Weights of a small model that answers yes/no questions on an image's attributes: encoder width 384.
Rows from block 4 of the image encoder of a small model that answers yes/no questions on an image's attributes, named by matrix and row number. Rows with one number belong to one neuron. Each number is 128 + 24 x the weight over its row's rms, rounded and kept within 0 to 255. All counts start at 0. Numbers have three digits each.
Before each neuron's rows are labels from the 100 images, of 14848, where the neuron reaches its highest value: "top examples" is what is common among them. Only what is clearly more common there than usual is listed. The data: photos with spoken descriptions (Open Images, Localized Narratives).
# fc1: MLP up (encoder.blocks.4.mlp.fc1.weight, 1536x384), inputs 192-287
# fc2: MLP down (encoder.blocks.4.mlp.fc2.weight, 384x1536, transposed), outputs 192-287

top examples: text has "black"; text has "white"
fc1.163:156130132090126161110141153142149115084101132156089133129121139126111126119128094144109150116094115186101171132099153161126107135112088163114129139118117099125082122101107119081093112173146139129088136139100100160121154188105104129142154143135115082125190099135093169093139137124170131151
fc2.163:108119094133149154105106085156131107117126123124121125128110110121112108136118130058122147117166151152145118102139126119149132135101158137098168135082143121092136141096124116166154112134107110088148106078100150154147127128161115156103168145108138112139134118114110163084119129132105140089

top examples: text has "sitting"; text has "table"; text has "man"
fc1.201:129139170151126184133095146138118135122125123098153115099088142113115097130073120155143111165107130135163197136134123156121115138120108128148112166082138148133104170087151154138111180125149099149158102115145106174122105145168171136106118097087110098119140138167100151133129136125145133170
fc2.201:173152141140114078120154113134107110108145140113140145128115140094134127148141112132108151095138108180128114100150161142152152147131141120140172098101145114081120125113105130117121117114099103121137128124123135124122135102114115163155135123107152130081132145135100127118178148121112197112

top examples: text has "trees"; text has "grass"
fc1.65:117125140102130173146098146122165165173109106093183122108111181150146180127095147146130142124121149150154101120101105106132108118159119107105105140099138137120111121132159143085120121107157115098101154118148124142138096103132163149127164111154138134133161123144129113163140137113125096128
fc2.65:135121150123126170138139116173152102127170122117137134110143111159135162141161084131095131149108134158123162113134152152104116182126118143155122087119126129142138148139157109104154135152157081118131120158106132150092161140165170154200101135139101135126148108166147129196124077121051131142

top examples: text has "people"; text has "playing"; text has "ground"
fc1.235:110131130116103193131151121124141137123155164135064157103135134123141119127123109111136110167141122122143156142155140106139121068130116152081144120131101095124135132086136117078124073151121136109098142158083096135136127176114078134126143121138151154110128158101112138114126105109191142159
fc2.235:133131146135148142113138132113117110097171109119121089135099122124127108134120126109124157126118089145128079095166139139152156121130116134134150148079147135138087128090093046179131102135120139121144130120120111116166117116128102126099142124121122098079148110138130184080100057126138102119

top examples: text has "grass"; text has "plants"; text has "ground"
fc1.58:115142116120150156121153113137132130168160111132100078113153145134129106129088148110130139126073097158159166168123130133125129108111125142128125144087158113106135131119115155121127133134056105176125096119145094191070146111129126127175121141113128120116155137119093126159165134163162136080
fc2.58:137155126106121125134124116151130147105093119150102129161135144139132136079133156101075125140133148137127127116150111116115126134092133127167140174115136100086156137090116088091130120112121125127162160138138157139110153084085142134133137121100127135116166114136124101092111166133163138111

top examples: text has "trees"; text has "sky"; text has "plants"
fc1.18:162103121144141138112145123109133174095092123105155156094118173127127151133110127164102106107126129135159105118135117144127146106125127119143123124108158114179104147141127121088127135100130090090126111126157120141121171123149128144115162076125089125090136099152149153159144105090097102152
fc2.18:091126121117141134141113125142161147142130178090102149085126136135150122119147117115129122135115111130138146123160124116105097173120119110108096122118136132148174136146132162098145109122091120118119134138136115141158099136124170123165121144129110145095161132153155132159120114123098133104

top examples: text has "sitting"; text has "table"
fc1.626:115147143136134149142132169125138080159152104136142085101097115139133163128139141108113119159106088163145150142090164171127120168077099109144139150116111125089088140134148096126105135116126123146129164142138147171122133148109156170180122112124149109112117128063141121112121138148113143144
fc2.626:160131104086106076103125097113109138138126114157118128145089117176122128092110116142141078124108106092094132118117127122127109128118159139094158144144125116138147162126093145151144131102100154108114107150178107105165132105135104139147113134132133111122125121114120118118142151141084119115

top examples: text has "wall"; text has "table"; text has "sitting"
fc1.176:103143112178123139109118098133112104122124116102099145115165133098135113100200117136105110134122104096149135131123101150127151132102110108108105153139163153132120117126116148121111109097124147132128117155183178113124141124122159125150131099098102141134139110167117186107119138129124128182
fc2.176:137134150162112146153158127121137137156135121084118101117099132123066130103111145141132151113102167098090127145133137171150158127121129161142093114156115099175160128124146138137117139115152118108150119156131131097130120142171142131134128130162113148162160133112142126170122100159159118104

top examples: text has "standing"; text has "wall"; text has "holding"; text has "wearing"
fc1.107:117153180126118112161092133118106100059130125128180117156116080184140151155122107131135117121143084105146148134077106090136151156160157122120114161119096125084161159150104119115090129120114107109143177163131159091147155127159129142148108126115193134132131136102134158153150116156150136106
fc2.107:147092134136077143091124112130078092183155092143128137151099152155139120104106137148143132111128099145101128140097111150145123111134099133127162089126148147139116130147137073181114108114107174107092126093143109142133145107161136118107083132111125145159146150085135133154132129125169129154

top examples: text has "table"
fc1.755:123111140092167126135148135129129133152124175133158100172080105131104150162137167123135099109139137103118101174141151098106165140109139122130122102157138132091163110137105189116142125181124104107126141141137129123068139151159119101139093109094147126164127095046118119143132192134106141109
fc2.755:108139111124120101114150160114128192126125077149094141123151131179128143119111189099183147137153133068121107097144146124168109137125111154121167123108145099114142131123120145150132101134137145142149113130129132119165108133111124129131128133123106146149104149155164114124127146135104136123

top examples: text has "wall"; text has "table"
fc1.741:132164159201140120083121144139115109123117127139113125109126091144093115114090118100138134109113073116106129157125090131133098112128124144103116150086136129120104077105172151045134154140114147126125154112135131116134142151111104068097097113127131111131126142140117112128127119112156125081
fc2.741:189102118105121126132101126133097119141101116119094131118138097059103128146135143126140122139142133131160128107116145145145074159138139189142097131126121080159106135106124131146111157125137144171136096160182119104139070126156133105178137140113150105143095100125142115099133125116076117152

top examples: text has "black"
fc1.266:199166092110136159125151142147133134124091127154117142151127089143078103133124115120135102132133117133094127172124113143113105148129151125145121154100078146137131095113115108113134175128117137096135094142158128129118169161119103129121138162088139112142116099116071141131115157172132102144
fc2.266:131137084140146151078113135131117130136133077091136134143121133180107138165149083070118147118165143113112140099119147146142127137121126161133175096096149138117123120154135114158180105146118120111169114135105156113130135150117134134144158148087146090119167143130150138141130103116106142143

top examples: text has "buildings"
fc1.727:127134172112124101139115091178108114113127129165109080103104133151148123107148130149167109121156140126124122169142121132146104120127136106089106121176105117120144146134136138151140165155131134142126131146157114141095159145149149158122122103151173145108172114146105136162149113122114088142
fc2.727:113121086106137115125143127128124140111125114120142157140125173102137108151090112130088128121117137096123099098117117114101161112117137175153143114124114144107133184157164167156136135139113112093094093136141140143160148147122110107135125133136091105121110138161145172087116189115138167102

top examples: text has "standing"; text has "people"; text has "wall"; text has "lights"
fc1.6:151091113132125162163163174106147126106081158088126146098095131121138129144114099135105132099117115139117100141143115151143165115143099121119113141082106138140099129132152135142121140143171140111157112130090090138133122156114147159165115120115097105137118123179108164147161136135138160151
fc2.6:113082114133152129151136133153145115135114149116126138108145111098149116112159147126115105092140143157126129129145109136109116134134148146138099114125123129115170143081122101142134152136162116144108103120109085118186107139130160116138172156113135154150151140128146094143085103108099092162

top examples: text has "plants"; text has "grass"
fc1.588:140151128121074134101145088143153171158149101044123137119118170136121129129100114123152164111084138159128144110104135115114135087167098081136089098106113126113120122152133129096138137123094099164151111127135094159116115118115114145134149148143135152132133117128173145146129092129137119102
fc2.588:116133149126152136131114111160118171136093121120089090125128131116128109125160113113122147100104102141135137117122110105155123183166147100114120112091118114113095125151137057074164140163131097123116122128151106153102103116102096140143130092145123132164129100173113113116128138161123130125

top examples: text has "standing"; text has "wall"; text has "two"
fc1.83:132178123131156117152126146122076055127156109153154078105083102153136154136141094137140113142113083108135148165108111121118133165129114132111127138120112101077121131126098127126167144131096104146146140139139164120128152126120141175133122131114158078152131173091143149121110164150124134123
fc2.83:157078122112096125105148128138072124187120111159118159125104136165161114064121126141149133150098118081119128116127185174143139128108121147124154128133123139149079144151134099164155110110106172123148113096142111133187150160139114106134125118132125134147155122080128137118102138105139146120

top examples: text has "sky"; text has "buildings"
fc1.305:154118118130114134157155110129153116124148121162170111128157126113144144139164157148130079143121152120160126101142090168106156112136111119141129114115134140142169107097133116145140151177141100152162132178130108098114130139095096158132139096126157141132132125122100151143179162119132113145
fc2.305:121083103129225114109150156090159142130135146147134164130149133152116110143118120112139134131142158092125126107142129071156126124078134098143115099129162130135128126097110165109164152138117133161136140131169135133142123140129094165068116115106167138086143154113165141068199132097136104125

top examples: text has "black"; text has "white"
fc1.278:123136107062175165082131143152169095119129119148125103156112105159130148083129103136122143127099135189099145119076140170109110118116104128133168146098169122114127120111116123096131134146144132108125098132141144191159160072124119138144152128110088100154167130106078134135138162150143133128
fc2.278:106160082170094116152123106150108136134118118126098135146111134148135123135141114090124162158161130162167116105159134141111156159083127141114091162091148126147137144089117176130112089111125130130175128115116191143106170119150147126096129146111128107107186136121133156180138154122135104121

top examples: text has "table"; text has "sitting"
fc1.519:125102157128114127183115170158169116138121139113152099166102117107074162105144118129101121115156113117139141129135092130114149148115114136146117126087182133100143140102126192098018149116144091061112144133122166096124122121156192113090127100098124111127130097135135110142146094126098120161
fc2.519:106154107141153132147139141127115144111183127096150163129173142157124159098139143146142091086092148129148163154090138139133102125086142093138145159119137154166154152128124184131119100123156101143169132114146164113093127150120134113149117101133122141098137122132170125111183132161085108115

top examples: text has "white"; text has "black"
fc1.740:137130116083167206087145138116167119123143106130133083145142119168120155121151083136113146138109160154122161117100126157133103136134115133116172167079145136076157123114104091119139117106136130110157103134139161181141155083135138148173148132121103141173151116143115147147127167153146147117
fc2.740:131148108154080098168130122130083121131135107117081125135121146136131110120176135110132150150156106173144150082143119129113169157086149118114077171062149124144153120093125182129120083093141122116160157126137182138101149113154161121093113149132132142096176162136117170174130142123099108108

top examples: text has "wall"; text has "table"; text has "man"; text has "sitting"
fc1.292:133125171168093120170096131113118143121130115148099128121144143100160131139157157117121138121118114121172116118147089137101164121097111154149102123122167137135148139106108162107104122133114134106158112132175156108105155133170166108129109076118129129105145121162147116108116154124108124167
fc2.292:109131110165148156166166145144137123162156111110143145132102117115084138110115128133134141099110169113120157155107120156171154090112129143129115119113126137141175116129138140115123137113127128146156138153175162122108099109166122134108128146160135160164169146121155101149126097142133125082

top examples: text has "black"; text has "white"
fc1.9:113157128103119163123162125100118105155185078131129146122110108185137141157106149124150168146125112138140157113130144161152111119117115122153137170068146130084153114132086112125148129134136110124165122151115143170085139055111151136174091132168125185153144115122161145152137145154157142117
fc2.9:144132120134134114153125134112093146149123127169137110147078084159128124126153149108138112139106133174128138111176128117093137153093141112170095174107141143114155108093154154106143103119124094107117165118128143103082134101146135122105060168136155165109133131178105174152108126090108123087

top examples: text has "sky"; text has "trees"; text has "buildings"; text has "road"
fc1.471:158129119136129123133129113152132123132165103133128106154156124113139113154166084109124083136084079101159185129103132160107161117131116145127143136132135152117119120151121121180115125155133127120151146153131100108111139115099128158111153107164111159106147136138082161125157139135163118123
fc2.471:159108136119120073125100098121137138116135119147142181170128108155124135119159156154123107129139153133109179149111117078164138139117107110135181164176122143129120128115106116100147128131088153116100150107154121107113193120134110159085110141117127162155130151123130105064165160092130126126

top examples: text has "sky"; text has "grass"; text has "building"
fc1.62:145108113144142148084167158151142099110149165157123161100156178123112101099151153150127091116119138141168098109167119098151108108099124177138138136145127099146111158123072091078117076125102106157096148143194115125132150153183129138128165089128116108114130152132145158126125131137145147116
fc2.62:097088134141118109165123159144148161126161131121110131160099121132120097163097117121112112151131086148150107109140102116137121105130090115108179123098115122120132112163142156163130106140078130147132115137134125135165102147095140133158159182133153153049124140149097157159110103135113134127

top examples: text has "plants"
fc1.526:159138137170154098111149129163113120122148066137127124113085111145125122127087158108130115134090105154136171137149149144111133106169099097136117147114124118116086091138152148114124133115130109156133121129137131127124113130166127125125115144106113166126136102123118132106111109137172129119
fc2.526:150099129097147092103151104116134161125100094111144137164108161091135115138102121113110125102110038107126135134153131153146126145182138131132150145126141102113111117135091062131174147153156125139135119122181185119104096148122123091145099100110106141118117155145148109145142154107132149118

top examples: text has "buildings"; text has "lights"
fc1.130:134152123162165130142127126125165139112120134097119145154141147143116123153155130110142108146122098119157193099112131198140152152134126131110112112131147143146129108108105085145121098102167132091192198160117125126133144125172133135150142132147105156125159117124111133106124157129179108122
fc2.130:146115121117176087109149130107111115191156130170104144158129106120111138146095114139148168132131132159142145145142147071160181124109122101157118132142148125138168102080107195120132137153136148167094116126157107131117152120143149161096075122118138165125122135110148159128168138094146109115

top examples: text has "plants"
fc1.40:159166159111070181124146076125126143136130118064146131108112158145127116125091116127121135142113118119122131129095133129142154106126106078120096103099128128092135102157106131101113125097114143151134133147149088154085080121110145110128116152164144173174106131138168152140128105166122123105
fc2.40:094128145113110145141117110149098150149093113132107083113135118129123105138150113151112143138118105149131106107143118103140127169143138123141107110097150134133103108145111074075140133168143112148139161166133084122142134141075085146143137081149145127161110116128117131141104078155139087113

top examples: text has "sitting"; text has "man"; text has "table"
fc1.68:115103107114109140117083121137134091090131126095146125151094134101147138127105157172100135146086133138128174146125098126146123119111121109113162135120123126114127154091127141103091112121178128127134140133153120136099102125164137137099104144081118110132145120118137130144151136116101137180
fc2.68:159189183168156172118130154099148151101155142112124136136119140151079103164083135127143155102106145132106082140156180076142108116095110101154180090108158125117129130099117118154111108106101105180121151131108121118137103186169144121122147080109125144087070138148138134103157138142116143124

top examples: text has "trees"; text has "sky"
fc1.94:131168128147084144106110135147138144149112087130172157117087143152118183164085144133118149153136156142099178115137135115135121143159140082115095130123119120101125163129131158075111205113133176139104104107060126158124136131150158112122160121146113100128164161149091135180110127093132104194
fc2.94:077108117122133145178134137208136120109135147123107145088128155096138125127129091139085135115132153102117147093116150119123104149091116155120131100113111107100104139133146117159113104140156144105147108156152112145097164119158144141138138134150127147119133082138125092102118111157136140123

top examples: text has "white"; text has "black"
fc1.466:135096146085090158140111139113165109087137095139147118134130088149088138147154139142108138134152137122116159115115114109154113134147104126127162163075107144113147127138104062138190097107129137131170108119118154154115110087092133149134142162156095169166097089164087182147146134159155123137
fc2.466:120149134172109103143174158112099145160176106136122118124160136153156092098170124128125128140140116177130103057166113128111136124126148138130127143064162150143173094148151154116102114104133122112141125155136149124102129137148138095126106156144130179123142141135166163108101116061100136105

top examples: text has "standing"; text has "people"
fc1.482:125149138156154098137134148107170129078124133099140116121113131166083128119177134146123152116153167154119164129103114142095143102178110151163106151125089171113154125143127106139154086093156127118118156116119076114125138126135126132145100162114149123178111147144141138134071148122162078169
fc2.482:140126134098111164117111148155098138171124139143097128154180117122129105166116154133119140129137110122115083100132155166135117140153151146153145117098124099124090154098146158140117156131137131112164100137129181133125121142146140115132090132134117192078105149139123117137152109139130146130

top examples: text has "building"
fc1.247:127148137147106130106101109168128119133159152138098119164094136085107156108117097128163159112111134121118142114149139124128114147097128149120135088124111136094120152115149163116123149111086158145129126130127137147128139117109129086136142128137091138116193114170152134136140122128108101091
fc2.247:155157088128143152127112139105131149111130154139141160117116148097121126152119123149123181142106120101117142138133152152132135116114144077150107129148122132136131143143166112111124077114135109125136169121157181135115098126145117119148114122126146094107118123132114096106175143136091149151

top examples: text has "plants"
fc1.703:142212101120102172139136112147118167174164161129119130140133138115172109173144106092122140134100132163157186135074120123152103115136092134101138131139099143144133144128114134137112114131091137150123111136090090172127147101140087119127128097140153175111136118111140110101134103156147145132
fc2.703:159130139121120125149118104148145190098100088084092153115113181124054096101093148140097134096141097150118142122137118143117139135114134123200102144142145105099125116101116110093116114134127124117159149181116131151097165101099127155140120114158093105145134087125128086116114148114135139104

top examples: text has "white"; text has "black"
fc1.129:131157147094164171085122163106165114095120107166177093180153093175116110104183136130109155131102153141094117115117107153110095163146136117152162145088155145112113087127104071170131120149155118119169109126160149171128150110110113161144142118145082110187134088143101121122125139143147132133
fc2.129:111138090172088120152160151116082120139098117127108138104134115133136099105157122099154149163180119154147165073154107119141131145108119121113113169072149127161161123147113160136134113104097112105132123099137196139119133111120154097119130140140150137108173141139116185156136144104110122129

top examples: text has "grass"
fc1.717:139128088121127153079090145148167138116095161128164143102110151129114129122111150152127136162154113119161119147136159120115082130125104149118148113110150142117101141112128122076125097128120127162121117134145121149123144138187123149116176097129117094116106140110097138116134127118159138164
fc2.717:124102121156113143110141136173123075088153160118130159143133113153107138143139136134121168178170115164146154118140109144111126154105119141148131127127150129100135167120150136115195109135111139135115115171151140104127096120147152135164144108161142175087104134137096112168145099086127115137

top examples: text has "table"
fc1.422:110140125136124125121140192121163121112125155145125118091087144121121150132127136138148136176126132113154118157175157110096147091139147144085141111078149152118113154138130101119099121137152124113089114143134101137131114125184130095160128079147162100126115151097129152108121129122145175123
fc2.422:100165168175152125114176148104147166106146110176118157136152150098139133131134133113125155122172115139095132106129165133098142122097089143151147131141143130091054128151167163075130113136161109124153140144137145099130124143136108146153158099160153120125079108176162123157121104112102109148

top examples: text has "sky"; text has "buildings"
fc1.243:144132143105098166090118123072136112122092128122114139150076106101111159164101112170139144145115094136125143096142108125138126131171088120114107163134095141084169153090121128115088155154147144115124122115138097189102150152130094106106145115138150106165126099115139165142123143148108171145
fc2.243:089144139104124110109130120128157169113132157117152113156150159146134109091111181129120132116121117117121112082142151121098080138060152132123150064104121126093086113112125114143145090177140121098158129137109059107173145115151132133126139135091134159146127100092114164108154120119121124100

top examples: text has "plants"
fc1.17:092124137132146133144122110130147097154128143164129119169158087153105116160157120104162122130135128125133163124150137138118139147134117130101110128107130130144106149155123125105148105105111130103139145145164126148080127151119105153121113131111136142076117111117109131141151156136118133162
fc2.17:111116100146130116142144147126094154088110089091122130088101153147154152158106161136109154152126135142119106153148124109132125116138141121131144124141162123144169089106140142123087183136134101157182102131072154127122121116164120145150135147150086128152099147126116146126126116132110126107

top examples: text has "sky"; text has "trees"; text has "buildings"; text has "building"
fc1.72:104107140081114133134131139127102108116149118144123092165129137147131146126162107143132102145132111131188181117096150163110150107115114111090112106103122139147123101123158148137118161101134137121117168123121105130131130121111139156103179105167127148108159152111111135121150151102145122103
fc2.72:157088109147125101148124081152112113165131110156144159152103109171118136106128151156140099121148146130091112138120108084103128144136140156162152172152124122165165166142090147104158108136100128169119128099135106138121173125138084151114132119185091135147134121150104174082180137093099125141

top examples: text has "table"
fc1.150:132088139177122152052165121117140099190124168135102105117137084120141107190134113101121131090129121148135094132114123131084127124140145111124120134093138153128128130124114105124098091168114070124119086135127084135149127171104140119120116122119119140130139129137085121155105117151115120132
fc2.150:106166109146147113134118137132166132101154096120113135122139140123157129115116159163132148082131135106094148129156166173137116137110165145160105126138131109133134132133095120130137142135147136141107169106102145119139118104128134151177138173099130134126104128117149146127153143150136106196

top examples: text has "wall"
fc1.659:117133123155142129150114131124124138159103108106117114139143173076131143125165132105144072140112108131149165120138114163128153135119117123123113127162189128151157145103145122138142135114120118098140154134149182096126125124148127154142135091090095144127151147144119132136106130111173128120
fc2.659:116127129150148127157156132125137160119134119107100120141127141142105102100053172127170149143122167112116153153094145118130133098080111149146126098136129121151136117128123177126149147108150141109120105155165129138119152120168122151126117135157125189123120153121132136142139098149116099123

top examples: text has "table"
fc1.413:174176131161177086149121130105143132145142140173162076185179122142137114137115185159141143104172118098115102162113137136174124073160160143086104135071136118142134100131140109116122140133162133114123121105134168094162120128171096112107160121129167132128202119118139133129101158137164076142
fc2.413:115126136129116168128152137122128134133102090176111075125092139132138130118130169154147104127113134085093113110124121118147095163130144158128096177127158114112148155126136110169146132121087099143129095102193154117085135115131153126126145142150127112137139118133187140139142129126134126117

top examples: text has "people"; text has "sitting"
fc1.156:131166160120117128180119152133101117087127123161169131155103107174112167169111106133138131091138092093122151162112118119157117161126131116108097174110131146101163116131096088110112148104128121112146156173086167107137173100147103129148123145129184129129139131092142153140114142155112123110
fc2.156:127113123125076130098131143165096161140110122148129114148129097160140115064129131135131163131158112121082135134127119126130085111142126133119177089109137153111097115143149131142100097151122141111139136104090133137143143104104132137098063112135141148129157115103135119116131124095101143130

top examples: text has "grass"
fc1.22:140149140126146152140144127162167134139127135120164117169109071112136154135145126146176143132125145102083152146123177138088142110138143154141128161112102129122151147153120174140089157156146122133136102139100156134136117133184149103088132134095124120095096117110122117177147142165138153141
fc2.22:138143093143127151101141184104129136100088152139137169134163092119129140121157157132161118096149084104128137116114138134172137098147129132136105114113139154099114099158156129156121121082111186097124117149149110100142096128140157068153117128129132082159076154098126144112114125115164118117

top examples: text has "plants"; text has "grass"
fc1.445:121152156112117177132149082119132091159116129129158133148140153141150146133143098090133103141138077127158155100114196087118133091116134087065119079133165103113185168093128144133165108115070114130129066128135142150088132094134104103151165116144132156141150158147129145127117100146123123128
fc2.445:137129133141136116110118105111094145121157131151130128101144118122109115105137152156156178181095123094109145139126108108140116156165129097130134112112104137128073094157165089128150146186125108156142154100117103143172085138083083143129171148131104104154178110176154116084171117130118099135

top examples: text has "wall"; text has "sitting"; text has "persons"
fc1.425:170124161118123143112098161130139108159132163103151131134148133117165118126165121145110112127114124092184151094131091112118104142142113135084161183091097094108137163123168115113148119096078118148119136113170134106146137107145130171089170120163133150178136167122122140145110135116170109081
fc2.425:170135099131112179174124139142108110150141135163155146144103113131178163134142115144141112119126161145115100116128125142148120132106125125084136126105080142108127131173137100156144127132091139138140149103144119145161140149138122161178149148181104130156133113130078109159089123112170161129

top examples: text has "trees"; text has "sky"
fc1.483:160137149117098116134163134141134166122158098169144112167145095114140106147138154117138111121112090108119099136112068086085104141120165108129112184140148108116139125138151111114096145099148146147157144123160074083151117127149121118139149124178134120180150127109142121122158126128141134086
fc2.483:078169129140127124151113170120124133090177122135094160133184168140181115116118116136127124160100121129122111100150139162140156131136074128112153117108117148148173152133156119185117153105124106131090136101152143113173134163136116147128074124135116133088102155147151133098100142165141115110

top examples: text has "grass"
fc1.702:147162118157135122135145143135091098121186082141097110094109122133137083138144105101105119159102100152095146162159094132113125102121129120129094133079146120152119120111145141086162139155108147151095125104155113148109108154092116121142132097161141118111104107117147111130145135130124129126
fc2.702:089120110172128147109070132110091115130112115148136167119131092092132169105111192117085112134102154075152099145142101115120106146142159164126125140134147131130077134131156139129106114132160162156231147071091114126116103080106113079110144136121139128174092121121125109102107111116131101136

top examples: text has "people"; text has "standing"; text has "sitting"; text has "persons"
fc1.284:167158152124132134183112125146088089131096115146139144110106102152119137175132095139124109153113079066137162143129140109101164139113107146085141123112096118096159139117121133136148160092119153150149126133093159079137138119120104126116145119139154118172151159093159123131082141124127115116
fc2.284:115118135137121111122110132138108113215169143132137130137143133156148104125127087169135150132098138140100142114147147113167144092139147123090139118116088146117099107123176083123129081120145141129171148129137087162149178129112110143119127087149085129115165128134128118131114091092180151109

top examples: text has "black"; text has "white"
fc1.155:130162112076207192089127126143165106113084140148149126155154120173126129117117124125114130130108126125121119119122168170098099163137128107135174135149111138121105140097089096095144148135137138102150077150170134188147156092109130143131160130134117128141130135129079107148133168172125095135
fc2.155:106110093168124130125120122097098116149136090098141121100102125157142138138157099099142167155157127155147156096136106114142127145099134121139118107119164142151134129127110154148164091127138128111150119118140160144130155099109162154117108166142121117127167134100125190156114106101133092133

top examples: text has "sky"
fc1.93:149100167126096112160149109135115161107139150153127103128133134084118136126179130133099096138130159130157111059113137175146163118129129117144141099147115136144139141121160126157160148134150161153161149165117129135109123126126093152140148116133104157130179136166113127123164176139130127155
fc2.93:142088074132186109117144120088137133168117134151127142140137151144098123161115144134122128147134155075113131114141110078170138103073113089158108104161142109159148127109078174086156146145105098163131140115185114103128145126138089183100101143121115139102142132096147135124199148146118098116

top examples: text has "people"; text has "standing"; text has "sitting"; text has "group"
fc1.714:162187176107134142169142116161108105105136114154174162133099088151093145136137087142117120155132098089100142143114130130137107168110141120071144126132124151150140132099114163114145157067115159145154131137072164105156148130150132119120109178095158129127116128070134098159097130163119136133
fc2.714:098137124158111087104114149167122147178136130149115160142135122175120113106119137130145153138128141104113128105123142161113148128175131117136125090120127140120112102139181120129126090124143166093129141170148131133158123089158129072110133077124093118149130130132096135153116084076178134102

top examples: text has "wall"; text has "table"; text has "sitting"
fc1.578:125147167181163167133110140142171169154101125169147166113136148110134152160184115116140124128056115129127143098121166165141105137118125123091105125129137133145148122114168116140178119118086144118212163115113156131121133159152148103157142126160078154120125119140103075079090127134154103104
fc2.578:181104141168139120166149103154090138129144071152147123169125158162129129131102148128123195113152142125115153158121153143107094122140107167145139095137153152138125110144160137089131124102132107097075103147191145098115136146128110139122129166128116187086146141152135176184128144141099151132

top examples: text has "table"; text has "sitting"
fc1.736:153119140110143080127188144113131136060089150117167153117126119116079165122121139122136109168094129133111128142139099136083113139140131103111107132169055134094150124137114133124148209130129153116136120092156118171118156168110140120103151171147163127177120148078050135139136144133073126125
fc2.736:131169118094130150109129148140113138135126112125123115117108155121132143075132114084136109113155115076074119093114116134147127141130125143141137085113154106086103115136123110148186114166166127092146154156084130138138140155138140156155142095072125119096131097108132140141111134130100119119

top examples: text has "sitting"; text has "wall"; text has "table"; text has "front"
fc1.371:124089162123112158137135106110140095087124122084128103150134140119106142135138142168118126124089135163138150144146049112147121131127102081116103169092116109114109158132103119098101143152165123130134147127200074134080106152141104112093095154123121094154099148123108118111162131110123147168
fc2.371:151172176113147142133101158122142147144152089171098134172116133132122101131083151113124150085102129113100081129132151129144114091106133110162203101128153119148096151088151133146129100105113153185150156098068116139138115179140189107153146095124128152094109087136127140113129121140116120117

top examples: text has "table"
fc1.139:129132088124130165085093162158168121129093134126131080099136145173144120137123138145161142172134128106157113142155173122117101124156131123099165119099133138111107123167125113080139112145131115144139099133130120153120155112162125151153161073165144086109119141126118156133123103138160118131
fc2.139:112150109149134144102151129148143102152157141140174148119138102110105103125140132131157179193128112137090123116141136118103142137104119121138138087144126161097104142142148144090164136104108116137125125175153157126152108142132152161155116137152140122087117128163121163152152116121116141132

top examples: text has "building"
fc1.649:139117082102103106158163133119111124102109132105137128148102103137105123182137114163137150098126116133119117129161088114160147086118151096118141118119102143115134088185118132074106141141093174099128101156167146169088139126132084118139079156098164117153154128137122167111124126156129141142
fc2.649:118114122104078127099105144105162145112110142159110168154109128129120121135132128064103175107161096125145131125145121127154102103121147130131136088127145179082109128121143119117134145113137116168075130113090089117136149119148127102120142128109152123104108107162133093090150151116113135139